{
  "model": "self-supervised image encoder",
  "dataset": "telescope images of galaxies (Galaxy Zoo DECaLS)",
  "image_size": 48,
  "horizontal_flip": true,
  "width": 192,
  "muon_scale": "match_rms_adamw",
  "momentum": 0.95,
  "nesterov": false,
  "adamw_lr_other_params": 0.0029,
  "epochs": 136.8,
  "weight_decay": 0.2
}
Rows from block 6 of a small self-supervised image encoder, named by matrix and row number. Rows with one number belong to one neuron. Each number is 128 + 24 x the weight over its row's rms, rounded and kept within 0 to 255. All counts start at 0. Numbers have three digits each.
After each neuron's rows are labels from the 100 images, of 14848, where the neuron reaches its highest value: "top examples" is what is common among them; "colour at peak" is the nearest of a few named colours to the mean colour under the peak. Only what is clearly more common there than usual is listed. The data: telescope images of galaxies (Galaxy Zoo DECaLS). In brackets: how many of the 100, against the usual share in percent.
# fc1: MLP up (model.blocks.6.mlp.fc1.weight, 768x192), inputs 0-191
# fc2: MLP down (model.blocks.6.mlp.fc2.weight, 192x768, transposed), outputs 0-191

fc1.536:143124118104094111149120133111137162082124131161173118164116135151128107097117151121133127165167117109129137076128113105118107147093152098132119110158147143159191155130132127163119142126133131116138156127142103164135121104124166130120133109095097104138148130127107168099080128173155100171134141139126093122106120140098094103128070087120086128128093139157111144144124161150125123084149130122120137145110182088149133136106130084160142150164157149150113111125156143116143179152141099165092126101119152139140117058110111104102097143109114099091099109124102107124113138154151110103
fc2.536:123127113122107121088107141126102044205136136117118138102128129120139146146096129160117125123162126160139175171168131150155124111122095109136089134108087148131115135176119142146134076139119163083116135117097162097127138149165118140150123128138183147130093126130155118124136142109158120155137095139122116137159150139137151122139145162126127126124108130095133107126134116103120176128111124116159104150154113147100117127149147134124139122114047097122129143114099137136136104118119145107161185102154105125132176184092156132123171138125121139179135140073104144138139110155144145124
top examples: edge-on disk: yes (27 vs 5.2); roundness: cigar-shaped (25 vs 8.1)
colour at peak: grey (51 vs 6.1); brown (45 vs 12.5)

fc1.169:124144127128043186114136147114187135146096143146167131107146131138120130099168161174107126116121107135123127121152101143126118079142077162135078133110115129140129111166108109098135098115129132121142135118117097139158117135117101171130120145130117062126124117118117120134143119134133142109118108135111057091113164121138120124169163114133159127131125154134139132123116139137217100115119119143142095107131120141145125136163102141139120141128093120148139138118121153144133126122122142123095164100146123146128122146132131111114127093146075188147151088135121136144090143209126105157
fc2.169:154131155139131126176106135137143144125141207120119132099125143139106131127158126094141143138126122110133151109101133105102116099155118147100137100122108110136141177114137158119149090149171166084166159133137139129115168106159124126121159112079159142105093151086136153137120143122143129133122137150164108112110108111111133122137116179123121183141149146109127172138128133142223181137137120122118135129157119134113134151116124118105124144116109097146139140119115162169117141140151137136138126122120117124131101141134132140104088117137113154091154144176144193131131135217152119176
top examples: edge-on disk: yes (26 vs 5.2)
colour at peak: grey (72 vs 6.1)

fc1.568:143203124082122115151119109102094134130134106143131094077147129128155115111128144167106137092150097102093140147117143117136139200140142152100134062136113185118142137122165151132126086113159134113126151097123125154129178105050108123168145098130079116137105111154116117135100128100101136131125127138102176130136096114117133141124127144151110105112108117139141123118120138141099124096131121148112139143108092112144135113130072122096111146135146113122100169125113120128144087152148155136112130095154152110138164141149118075133105159130126115136120164116151125115143133093120101061
fc2.568:100132069185175140152085126132120134140132136114143144124139132109121146149166124145177138154115147154137093160130129131106070143090121104144138144136178119130109129142102110125130204131063128126129144129133137119154118215106130153120108157131160093123145156154084168115109159126140147132137110117114177097099165126134143145126157123149116119126124094125110112112158111119134112101132120150157094091073162109119108118159154155132140105121112121148147097137143104124132133133139085124140154118084087142119189132125149146146143117104140143127143128138108118165130151165114141143
top examples: edge-on disk: no (50 vs 24.7)
colour at peak: grey (78 vs 6.1)

fc1.181:163120166163125126143130106122130110170123139119143174103137139136135108133132133151106132132096130077108099094167148119119142135087144093130118129093123069139167081134080144144130151160140119115144131100149114125149109115161183096126088139117122150101136095137116174115147106139153140135115103121120080097098125052128157156158118158144129115110131074136122129117136150136150133083136130131123100102130089106127122109097155126119089166171106150122098091128119122127085141138128117084134127098135105131134127112156172109067116113128123120148174114104094127122102156171130127162
fc2.181:126150127121185125122111165153144167135139133111133114141117136158124170139202137120111111139135115133102156112129121128133133191130139163140141114087128144149135159152160107164126094133177147214190124180104145148129150133121113056132133153132103122145155136135173115143115097137125133115128117114125114159142148143121133132153135128119104170130161141120143142142150125126197115140098124121127142185116088146164153096118128111106148086113125166094134157112122169108140119108110113123142129117161142123128132173141124137123133097106147139121147135121142136130138111197122116085
top examples: roundness: in between (78 vs 33.9)
colour at peak: grey (96 vs 6.1)

fc1.635:134150146124110106111140096139125164107132129116102126113076125104132112125191129152146145133104156122119125123122139074139101159159133136135113143114106110180141146127097124112107131177162145144111115110139127130139144166105139128100157055136147112126108132136127036116135120171122131137127131129121108138119104106099102042135085142149123086122074092147139112124163128157164149118154103130146125129117110129156132118113128154077161109104113134114154134134142157114146092154130137128084156106117115055103118122146135142133118127174137129121114093145119140131110132103079144149
fc2.635:134140131083160124117121122110132148115139046128128123139122141130113138110147172101077138122137174144111133137113108124140102135086133155109117147127104108092127087119085156111104139073126119117102126073146114119072099101091114121144114127138136133143137129127133140120107149136132084121103141155199172152125093121127132132171119127130180148129101133186167139120140140130111141152098093122115125098086131137151107127125176086154081131113136127107127119145140189108160142114131114093151170106107099180123108099099137124159112111108114109115117111123130092135092136132105106125
top examples: shape: featured or disk (93 vs 30.5); edge-on disk: no (92 vs 24.7); spiral arms: yes (77 vs 18.8)
colour at peak: grey (63 vs 6.1); brown (33 vs 12.5)

fc1.417:134141117123113221133125080133148123178105111138169147107095131130140146122150129112122172125166151142117092133115119107108116111081195111139119099120130134137128138153124129162166107148133105105143106117120110126124151111121124140117146129171118133136145132117139119128129112149149136141109072140211125139136129143159119138179113135101135111125137147126135117116144165122105127139129131099115104153134118098121168119118143099220101115107110142104141103139149088122095134118103122127129121052160127075137126106123121131123126130151125135129134162100106088138129128148105086061
fc2.417:146128165114144122082143157129071139118087176095110111107120153126099141135040131149112154136141153136124136168102132139159160172066138144140157132137136161164138143162102112131146136109109129130160137125090117096132113115111138116124130111077136133103106128132131099116147095153104139153147162130122104135145145111165052124087122125124171149168152142150125136103145168116131141133135140132131148114129127134107088153105155144098119109120129132132128143131098144158137109127122151106169115163143140127124120139058125133158155119129160133152114063140117138114158111190138128101
top examples: edge-on disk: no (52 vs 24.7); spiral arms: yes (39 vs 18.8)
colour at peak: brown (71 vs 12.5)

fc1.139:115150142139111109127115141144128104152126182124082120123140108121049156136116139137137137138166156120058151124118118101165133117108177090135137092134164116132124158157117104134184111097133092132069157128123100142171114166151130181156145153123148104116153151083110137114161161110102136190151120121130123129106122140117116116110121115132108100119123158127165151128093147126146140138126130105094113105087151104175083139163111118126117136117121150102079111143113153096145136140145087117153136108128131138142117115144086119136111133124077148138106132145115162133098152171151119115
fc2.139:126111123139121161154147120104141113137144157135164144147117167115178143120149147114159115122144118166164121122117153148077135135159073129109126158138122146108125137125094158104153171153143159112163125174170131110083145105110158150130127107161090112146101111180170123138145141143183116166123120143120105098135092115130118134168121140132154145162156097147118112136145118111147132071117124151144091126212115175113142078120124150128139100115125130124157128121157119146127136127112189127099132145147106138134108120111135138091157129135187114143178135116127142150124081137126112143
top examples: roundness: round (54 vs 20.3)
colour at peak: brown (72 vs 12.5)

fc1.322:130150134124145074130150099156109192137136182120136137109125103104112141176151141083148145151081150133174139095117139104141095150135117108139110131182103131161132080102114106122111108110157132150121156116139128135101127088141167159148112129119137146090117123092139133158108097124181133151079135164104149097127127128118159131126175154166125140162171089166141099124116136150107121115091148107119130132137127188132140121108114123133108126136132103150080151111129131111175178088144122149125109102124152127102149155112132118122121139113121127106113120151122100174140089075147114152
fc2.322:052128112108115135158119127097114138153116123097096132127110135125157131140136125120103149070148129158123209084118137085112111124127131089114105150151114140076144122111117158127131123144145111112112127167136105152126127118128092112146146154145135144134129114122136079146078099154124134121089159092124138107122119168119094123092125145122133133127100120153119142135123103094153108117116056161101159136101121118125143121133127093124138116142121093138121139154139111146114130104153117132137119140110149110128066200152123060094084165143139146095095086154096120126144116146113097116
top examples: edge-on disk: yes (54 vs 5.2); roundness: cigar-shaped (40 vs 8.1)
colour at peak: brown (60 vs 12.5); grey (39 vs 6.1)

fc1.304:122146086107140110151134121138098132144125134113099134152121103148100131126141154104126110108127130076140168175095145147083110111102083129124113140116072119129116163131104141093175127109102126112130125164119113138101130098140139150163104141108160188160142158091111153140088122110106112132102143139136139150125133115086127143083156143170169150121143104148174118120097143100146116170103115127126143166076147094107144132139155119158143160100121101147132139133156103085117108092141169104088136116166142126168113062145124119141157115152125162148089119093113126132108128115110134163
fc2.304:139131130132115138104098086095125122134099103121086140147131100065123141127140116120104115126130117092109135108155134109125120096158103155124149163136078120131121128123077109161112126165127138136123149102135107120071064159162136150125139127147079145134121133142129136092167146162173158107112124124095130137121092137145150155119145154130111136141132092112114114113117137139092196076176136143125099131154136149157156100148141101102119118144120139177111088161128099111113146139108141093154111148103114129091152086152142151159161139160152105149164184129105119119117106080117144125
top examples: roundness: cigar-shaped (42 vs 8.1); edge-on disk: yes (38 vs 5.2)
colour at peak: grey (54 vs 6.1); brown (46 vs 12.5)

fc1.376:130111150161096154109124133133166093102096127130127135090124127087154149164151107117111081120119109106133127102133123150147116129124107138121144123156151137153084171051130147109070147133094098146141112136127133140155094144068108098104148114097116101170129141076119118132122079137109146131118151117111087142148112156103139106134149122086097156144115150143103067105129170131146154174128136185132115140182163119145116126111173140108141106148117139149158094110162124088136128123146137133148102105128105110116078147112123140148144115140139106147134092125133143133098161100099138127
fc2.376:120142143159131148138150082116119100152173168133125101144138154150108155154109105124122157137139146141106115188141118130121126175131175130100078148126114127108162116145067138109129138103159139099142153130111131149120120149155133185120176137150118138122142121138114127084100162144130091121148120158153154121137148062125125137113099137134176113164160106125115152135143103132174151121148152142124117121079136141150087127105138123151143149094127108081131154137099176178162125141123091118122119172121124114124161077102138131119074105083129144111133156122118138129174134148112127151
top examples: edge-on disk: no (53 vs 24.7); spiral arms: yes (43 vs 18.8)
colour at peak: brown (66 vs 12.5)

fc1.526:150110082128065080121133070086109140098131103122119115157140135133081118096111103129132163135144141120152140058128089152141056110131133120138131161122130146112107102132123141116162143123140112129115095129145119129136120149148116152109125117136092130163083129173107158122148100086112135082174111113166142133155121111140135158140106156159146098152153107133099134122095079121153129121146128162113141160131119169124101121114120096082122123136087129132149131106090144145115147109124124167112163139085151124108149130143106153139132130162164164133126105143150126145169148104185101127
fc2.526:101102153149089094144126165119128138118115126144135112140095120120106097142119142140141095132094140130093225126110127129127090151145124113136180149132121065104099112165127127118130187131143169094093108130138149103077135121089145162122161125144120118138107133100119114120087118126179167090081136131116133131112125132111121095138162118119138154157101122109139178107126122087079134110090108142124110140110146093151162166109127129142133145149162103159106122167086144100170096116144107148156114134123139138115139144127071123119133106151158118099118126132128121093135154128153136104
top examples: edge-on disk: yes (25 vs 5.2)
colour at peak: brown (94 vs 12.5)

fc1.644:118119127140113106175122156120124156132132118151119134152124154136115146113113140092105132115099135086144190100121120044125104123111093091085137125117155113108178114106119091139098133096153110125144131139128110158156129122152115151123134159132150127144128141177096161128098134104114119108159134106133109111098116099096141140116124121173150129118124141151170120136123100166127126116124109125137156144087144074141125147145151140118143152084118183147123120136131137107114137103162091132102099103136100193116081184112137142145138131087105115134168140162120127171107094089149079151
fc2.644:157170143114116157128152112153134141135135133108162139184132088119115105088102110131064134141162127109104090077161140121121081106169113129125131091095083105139101098113138107125052110126042128154151130092132145135104140152148100087122119111098103127118102133107115152138058106132142113112133101140120123136128202105153130134102131109100144120107123106110147138116125118135152166161127136117114145153126129128123138152139129123120119124161085113110117108145130162128134160129107129141080115129151088124133123101097107110163099128145120098131107109118140117105110101156108111093
top examples: roundness: cigar-shaped (37 vs 8.1)
colour at peak: grey (96 vs 6.1)

fc1.348:158127112162117123130136142122140119166133163122150143136132134108135129138093123062120139101146119156160153134163130091103142156125127131097145066173098142159157112107105150124107105099182120137140149103143136138124089109192156121133121138176105170103170138130140132135167133116153126100148104171135154129125119121132139143110162127113110145144143116148124074076126142084100170138118157108119138112120128125132151131103193166149142161130109146103128133116130108121073103103124143126132135150119086139122104143146142150134104098148099097091084121121125121167155061136103117155
fc2.348:117059129151120135115156161131106114127093134126137120131097100094137145113179120146179115136121121178129120131133052125132145122103107170100120112130112158144120161112097167140115122116121116132144091135124141142095104120144137126128167085130115154141076113121140136095159126130107164123120155104152108128117116153105162091115158143180120125095135133158154146165144101149123126143161134122144102091116133129125161142129108092149174106108123050169128103137156096141159171135124115123160077140157126137096106140091105130103095161134143114099150146137113130110090131137103161120
top examples: roundness: in between (60 vs 33.9)
colour at peak: brown (63 vs 12.5); grey (37 vs 6.1)

fc1.545:057097103125127123119122143137106094183175147140147134143108076125160146187153145132118089124129066130135062118106148103134112124134073109119128120129169135076127143156083132132123136173130121133143109102147104163138131108164139126129176128174126114107164122126135083114137142143167131136157099119108151141123143150098128166158114137171147108100086113096119114150172136104152150122165111130142091117148152191148147126137157090135139149140104117114125127137118113135169138125085110145165122135118134114101150137161133143116124145128139111096115162128132127143129128147156149134
fc2.545:160149090127122131131113144119112096110107136128104113110160132131100158091096126119145113157155127141179142127182145164135130164127154119136109090119114120136150114141081141101149115121184158140160094118174122139143142170094128101135159157104092163129092139178094112137129144111107093092149141099127118096092094110125097145043141120129108117151125118122133137132129099112134139121122139120094141071142129130083107121105109138085083120120131129127098092094133102137114122132135117114136113122149089109151124090112144109129130124087130170145071138147122121169078148097114157132
top examples: roundness: in between (61 vs 33.9)
colour at peak: brown (72 vs 12.5); grey (28 vs 6.1)

fc1.610:117150128075129128148133130140159186172103173140122110129084157110117104186144133120154141147150131126143096082123100176148130132135112152144124174139103072121136111077129142136130167136146133153120125148118100134091118103133098144169141119123170175103131121092122134130125116124147124146080119125117125067150136134075123122121135143124119127171148102125130127084127125144098032118138125135130100144118128132136113122106122104100142139147153150135116147149128127118141120144099146123138048115128163148146153107155109127097107130080106158125099121171106137118141114138142155107
fc2.610:126099112100125088164124103120087104108146126115109137095134131124126107166115190112112137074075144139164156159130133097140132102146132145134137130146110133108155143128135106118121114156125085162103131119128114121124116122132139170110074144105123106139130096132137085108155123105116158155090125132154114129104127176105103132108125127096111138134103137151140107139139089100103055114076106111121096156112145136128100115115141141145137118099214086087118124144123158115157145127139124096117119132111166139113125164132122089133111108104129119106120123145175111153157199108147084131
top examples: shape: featured or disk (74 vs 30.5); edge-on disk: yes (67 vs 5.2); roundness: cigar-shaped (26 vs 8.1)
colour at peak: brown (75 vs 12.5)

fc1.106:141154165132137106118146140112156152120107163143112109134171155139083173206124142166124091137116145142175134119155148119110158101129098093168133119131167149135134163109088138099081122100117105113111118159128107116155103123138144104095184113163108145199160128167148113135100162092135125156107092110132097122091107081101112094132127081113143129086134156082116112102153116124142102125129121166137114112121140143125113130131108118124136083108133153120118130119132145111149116121080116106130112148096130101158171137162147092139130125124153134075100105120119144124125119114126139132
fc2.106:124153125098149170152152093085128125103184106124130149136122113123113131118111150113117148128143115123202124138099123158156114160150164145116124099115153146096102127125132127169125102163152100124122089090126105089104148136168161148114109119093111143098174151090127101167128134118127162169123140100138136146141133163168127155141119141127166106212125093154119140155123157121089102120113138130119130110115100142130146074151145123135115181123109116127127168130128158107133128160133166121089091143136101145136115156113150097120131135061090142166154137144103130142132143121137100129
top examples: roundness: round (47 vs 20.3)
colour at peak: brown (92 vs 12.5)

fc1.9:121166119103115151103119094175154107133127151175145132152096096107089155101112155133120119133094110169154144119115108129153122121125100141139135113139156141158142188121169126121126144136152104130120114062144122098136150110143091126105158145158133182153137148148110134133156105134118113114122118152088139111130135145136155153141103125157131125118125118130143155121094152132112124107098165119147090139180181150149129123080140114122152165140086148109058108107126106146102105086131098129163100122119168159174162145114109139117110097119149130055150125151152122150145094113138145129
fc2.9:156123112153127137104117173073130154109126109105106112118170117138143151148148121129108121124115139116098128116117114129079154108160166142091148141116118107125122140155090123108159102102088158114170138192186111153127105130146146127172146118131115099092107114094146147163120156099122120151134127112126125108135150116095126137104132092124125159149123167125151154096122094118120129144116123123087122129089117114129116118104145129098108152123206111108163121116128112095131089151091141152126124076102142102140110125188113100088164149136074125180122123177170123138118097121119118127
top examples: roundness: in between (76 vs 33.9)
colour at peak: brown (92 vs 12.5)

fc1.162:151142122095131123104110092117156192147148173089127164132128130118154116129096147127121120135102134146163128170134146122151131108121148133156129168119183152115076122143144171104120098176109118128142124070115150153113116119130106143128184161154106124116123176136114122104180119095116112083103084126160124140121129179075131147117150137129130124108120133112115136148129126117127148094125148113083142148136100127088119106154129108160098115113156164097079140099129126119149119144149160159134109148148149138156131118071113137113069101101133121129131127158133133130129090088082119145
fc2.162:096123118128141127156174174161177137130143093154137101116141096150150152133128155111076113127114101074118112108121143162099141078157102125105131139110132094108125136096115110105119118077161118164137180122112134136115103112093143106098116127125078133143156134118124174141112160123112134137127101147070152111115109091149122147110147093137115157130132174147103158148162117166115124116108095140152124119134139135131118141138133143088103154141155127156159138099133127111123127150072147134131132105120109152120103115168108135087166168144099118119123147168163128159178094173108127086
top examples: roundness: in between (62 vs 33.9)
colour at peak: brown (40 vs 12.5)

fc1.660:102150128170153140117094152090111122126082117134116128140156131158121060126109117100132148118168055140126141135135151071112085135124174111147132105158108130144131170122114093133106156112143129136137100111100091125146127131108102148123159059147151150109112136150134123093112137108130132130126088126124112143170124142122128140101146142121150163140114099107090125119141131118137139148099141188106111192115119108097152145079159100150151117155116098137135146139096133148105128126118119114121144111166101115090092125117145142167146161143121197121111150130168133117109181126127138145
fc2.660:139120163130120087125128142126146138151143131095128165119114062116100098161147155114139153125112168108147105155149119164124091146077105132108137141109120145131133125115160126112152112141128154125172168148161152098111130140124102135128099116124115133194140132144161121140123136109149063146108147126141137126121141118137074114113104114123154110069133163142150105118114144117111162109154096072132163128139118187143094115121107140132158133069105155145116118097129135102156085132118101155151121172098105141160139124100116117078133127156133137124129139130080152125151131078096120080
top examples: edge-on disk: no (90 vs 24.7); shape: featured or disk (90 vs 30.5); spiral arms: yes (80 vs 18.8)
colour at peak: brown (78 vs 12.5)

fc1.39:101118131106128181109139122161146139162154122119142124119089166168154111100105142152134160074147113080102082137093154173121104133156104157103137083145119163131114099130149098110117096111146146101160145131121136112125159085113135112099164122178120164140099126133113148157108124124107157163149145160074140122089113142182112129105120106167142109163163144164119119128085157130136109135113102133113154105139162140131129158117136142076138072107104135114134131158139157121154127121100130118124108164156101131144152105095158105117137145154158158107118152099131082111124133119102119112
fc2.39:136166087121097152122117114100086118091090120123122123102168139133094107124102115111114091130116121150131159161157135125120072081094130089140150179101144112118145120141136100126133132163139109147105130089124097162172134162120131164108131169116125139128150110109104145105149098110164146128128116138133129127180146125117108166116146073139106108130091108094155116125115109122138138118157125120134080166068147146101154132148121137155134177154141132121091118122131099114144153118163085157102135097131118123108136133146098127159126164122100091119078161132128054123138137100111129157
top examples: shape: featured or disk (71 vs 30.5); edge-on disk: no (70 vs 24.7); spiral arms: yes (57 vs 18.8)
colour at peak: grey (82 vs 6.1)

fc1.669:101108110136126079138129110150139118104100156130115139131126108153137114143146121118120060096109106112112130141140152139139152173089101128162122130137141151127134127138169128120125139135086141121174120116135126125091155103117125120124112092124120128137107169150146125140133125100138152112132179142115099106093102145118115125090120126106125129098129123120117181179150091078111130086140116127111112097144146165112145102100182144040100147129098151157144153075124149104103107138121112082118126160097115089172116147130095158145152147143110141084090175129097100154128154121118156126
fc2.669:144133161118124108154113121132126123107169080101123110110163168168103154148097143114136180129084115141163093143096110110174104121174157133090140126140131148131132124185140122154128122109149115121127159145116114117152060153100108097109094155093112132135141101112140140109173123133111114116134128146150160155134140126136171127167156123149143123164089124162122102109147114122116101126142100117128124097109153183137082149174141136161134147148115149072120126127131134130155119144127142132127109103157102186115143125125146168081132116147151147188140085117153160108138121128148099124
top examples: roundness: round (68 vs 20.3)
colour at peak: grey (83 vs 6.1)

fc1.390:143122132159129151138151135139118123119135101127120117057128150136097117116116116151146115111141115121132160070159145112149136166150125164148129148105167135121161104138139144132102132106136120091122105128148134135110118140131117107113118143116109103163099146132079101112115110139138119105180146145163114109113155081188099113132103148132131104104139148119134118120126125137145143133120136077166138118153135087137072161150109120094096143158137104159140149149124138136166148093143125091104129129133121142124123196148106030134114123174112168111135155124124145094165156118114063161
fc2.390:112144089073113125127117133112153137190096160124073126163091133148126145115161109128156087215172141147118093110111161154118126116105081152112116150098141094121168123098060161141141103130123123135120157150140113132125140115090137096156174123114136141147120146115132152128105120130117139131120126132142149099117130141111160145136163122157127160118123152102122117114142140128132142125111141131140150126147115105098154096128128103107150104090136147179118100115120089155081140104106111124151112106143147104098123073145128137131149152165133094144141108098141153077060120145112130119
top examples: roundness: cigar-shaped (34 vs 8.1)
colour at peak: brown (89 vs 12.5)

fc1.694:144168135097156111153134129095174140141161150125106082143237138135136132154149143114141058107117114117170151128124103115136092136118118097109118126129157150082153113178134123164128138123119138121110159127125135124130135136072144079103118096094168116163102110121138120145150104131123122119100127138125125117101141147084169102117136123108129110191131114131140114129140143109134140100116093136101156104142124150093138093116090150141133100090102115134155134125146119133101107124115133099129111129103117087200159161146133109127131107126136150110106127132123080148106140097100113099
fc2.694:158115108141120117102102154133083102133159126132151173116101131135131120136095125137164188128152138122149114146107132083178131152142109147120162126121087140115104127119138132113095151120143098143156111131106125121152116131136130140147107133114128137180117138131167127116075114129143129155119110073165174140107112110154093134084175144126106119122107153142160139123113128130122095153113158157104082092105105133141131144188133134135094157090120119097106146130146098122129123127080140163088121158141132140066118122147192108136124136153066108144137129134137205132137115139136113158
top examples: roundness: round (85 vs 20.3)
colour at peak: brown (98 vs 12.5)

fc1.320:148153110163124132168142149113125138141123111141129128129190159127130129219112101093125149134160094095151130149131131209129137141157117101112125121119180150101120189157159122118134135065090107128132148129128099122128108196144098143125161124128130160155138130145126109164101120115158145165139149108171120117119110126139089181132100127154157090173114123125137152148110138153152124151151101100134114099139111154141103135150133114126146155106104115096132122123121121124141097143109137106103108133124108109174127103144143160117131105119148136127072113138144125118167101138142092154
fc2.320:136145110094123102134131138150096143099159136116158140157118106150185126114112125155166105104132130147145110109110147096139114113116139093133124109162104135127152100120121132130164158114169120135147086142160162146120153113125137124131146150124145095121168127139147096158138121126115114157127107104126204107051098177095145153146119148084118103121137120120145106121144119109135100144118092211136117114131125078108122175131121159153062118092142153123151115139146143143093107081124126106136110110116142125084189152153142124155094110125097137131121118119146126148128135138106146087
top examples: roundness: round (89 vs 20.3)
colour at peak: brown (86 vs 12.5)

fc1.403:107167122139145118077163113155121128185132106113134126109130148145095122165112117160105148127162102111120085152155096098126172120152116141118158108143119110099078114158130149140168144139141147116142159109120159127096140106115124104116102118150096160160109133044156155104131105099125106154162133163101148121142105166104161129104133104121103109149147172152122090143120129129101117142130161087126129114164118171130111131115128174089125134110128120127130175160150177152133084104115121103125146142108088122137122139138150113129150122163155143073124140142117114144149134116078089115
fc2.403:133185127149145091129116100123139117111129113144136121142143147104152100126119111116166090115104143136172129117161155141141141119089141173135132135143158124150132103099119096091095141126179130118133129143116121162179127122100105090141166138135100124133176144157088108108121101109125150121136140126111129137138145144139153076145083072092089124108103087125132107143127146103131136130136134093154134168038128133136132092143117143145158068158126160102126096135118139094163137095145091125134119148154123154139136137182130104160137114131131103149130141107089130093145107092144135078
top examples: edge-on disk: no (63 vs 24.7); shape: featured or disk (63 vs 30.5); spiral arms: yes (51 vs 18.8)
colour at peak: brown (53 vs 12.5); grey (47 vs 6.1)

fc1.418:101111087129145140145103092148109123094125159116153147129159163126130143123131155126136139152106098122114122137093143163118123136075082108128163115110108137137100148142135121141087127120143120097116138149137113159101128104122110118134161149161109114172122110131096148133151185082166137070141081127155116125112107114157128148109132117199145132125130144141131144151144077098098125043165149138124097122151141139139132103140136148090093090131125166136137089087117133129097094125113098136088160106105118131143183106128092175120148142131093154103116117154156123142109117133125119150
fc2.418:125157151119083108159144155098140108141142109142155124100122164162127114149116128160120123108103132162172155092130137132136132149223166160109112157117147133122154147136171134088184161174122132099146112129157104105092119111115146118107121144112153112147132161139153134134101096111089149121133149124088150097122113129104116164115096119109123159155113138134156149109137119144166095166178111174132142078126138153118079147095129115083090136122125139136114134124148143122141123164103177135137119118134104118130096112130158146123101121125154163141095086140129168132161166115144125109
top examples: roundness: round (41 vs 20.3)
colour at peak: grey (93 vs 6.1)

fc1.146:179168122114128089121142107125119156118126169133103161153105122118104116105148122119115145137141150152137158119123097146121141127167145127084128129151122127130059125115140133143142164143173117138130108068075115121140093130118168137105103116134096110146114149086154115182135109110132198095132121135143135153117119097096132103114118175143119126128151103162125112135142163103132173152137103098111141096147123080104111093107163142143102104133081058159140116155139127115134115090118169155145101141143117164129152154138129119140119107158106127066116126146146135152136097123108159119
fc2.146:071118130159098133101110082131130138119137140146121154121124123099140106121127118139146152092112135103160108162203131110135107138118150121120118147126153132139153124089121148139096105155106145143114111149106162089150136131115145090101134108118118125102127118162099104121162123133128146131134111138117130112134101210149149111135127094112136127109120160119145142140142138131162130137122109111141180137068134107160103163114116128196112094136186121138129119120119140118123148136172170145101154125160085146102126135086202104165151129108140106121180097120090094129147134143102152163
top examples: shape: featured or disk (75 vs 30.5); edge-on disk: no (65 vs 24.7); spiral arms: yes (47 vs 18.8)
colour at peak: brown (73 vs 12.5); grey (26 vs 6.1)

fc1.284:105161100130129065131156122143137130109136112148150169149127144128088134085106186123109161131134093156141139174109117212083147127122183121122135098192160098103117131135113120113093131146155118147121140140125156104142128153139134088173162110102180106123142128141133111144085103120115151119122117094153122133126122171137140140129092175084145140120121155119112178149121122095111132102135094075131127139137118157118154101126111118115125154125094165124165122119115102124119094103091113129161143107111119134120136154119099156111112145102131083119123148100121130106149150122096111157
fc2.284:121144141102154152120113128105144064105112130132113154119123123153139108164129106133106118149140125078158119153148157097117139144119106095144133155107149149156120126121154106160119123119137130123131144105116120142165139075107141138067125165119161137181147137143116108112154050156156130144148129180131146135115145099164133100128104104174126040144133142135151140117143111136194123134106140186122136150129163104109157143149130128132165131135141120105108113141137138088115143131128115126072167132121126100133149119157130106113140109106089130140122150134119176162138142178169144110
top examples: roundness: round (61 vs 20.3)
colour at peak: brown (78 vs 12.5)

fc1.308:147081145117176099120137151089091143114129120107088121156116137079097118116130143133110078143098120099100127140152150113094131119142107168148165165120099094198173137099125099124151143148142154143110128097150126124142137115113124164129124123105115168150129106175118103120075149130133145142078126116081127125155134129132123168135121162150111129131089107127165125109107086122120141102140114114138118102140168069143142161124117121135119126131151096118104134111138122107121166124148101164121158109109138123100067161122117124177130136113161143118134193168146136132149097101144136154
fc2.308:126126132082102100136116139145125151157100101127131117157129154137125177121093138132115151160170105128113108030142125141136110132099129146139093112136094121121145154135129135115071135120099136128137102110144126104076045118130106098126118122127117161124144127127117170120110108150108117136144109125113131128117116127142121157111116140156158130108151135157144160121159121128100136095107122135138113119109148143130106128128161148123141126121117161081143094064104133038091125153092136095112161132142135129133121165119145135121142063120094116091125129138128151078142141071110115122
top examples: roundness: cigar-shaped (53 vs 8.1)
colour at peak: grey (92 vs 6.1)

fc1.203:105104151097129156132107169155129119109108076115122104068129174097074153123115162143131129147155070100115134118109149139120080159186103153105099099099135116128175171140094119128104104104121132077132096151142122100056151094181137129108147124134142088138116097122114108113153116165112112107135145097136123109139143141124102148153102118145123096119129119120133103116122128166123130134133129117148126144135133125157099159155100104127112154144121106135135125056166112117135113126130092100107169111139168127150141111141134071126098136160119107139142161126103124141116128134138118089
fc2.203:159159122120145129088107091117139146162158140141089102101113107158156115129157120126128126146144134093101181112171162146116157157099124175141125139116138151129148113091130152112144127170154160155132160104121121125142113166108165097133164113100111102103146134134126096156127122116177100149085144150118115164113100152127179118111111133153096120151124132158132135133143141119180147144132138169168163131131152102112168115136171095137135131091157129178113113147119149119085163182106133118144178103146146144129162149100130143110125107110151153169138137172094103112118139150133156154
top examples: edge-on disk: yes (38 vs 5.2); roundness: cigar-shaped (37 vs 8.1)
colour at peak: grey (52 vs 6.1); brown (48 vs 12.5)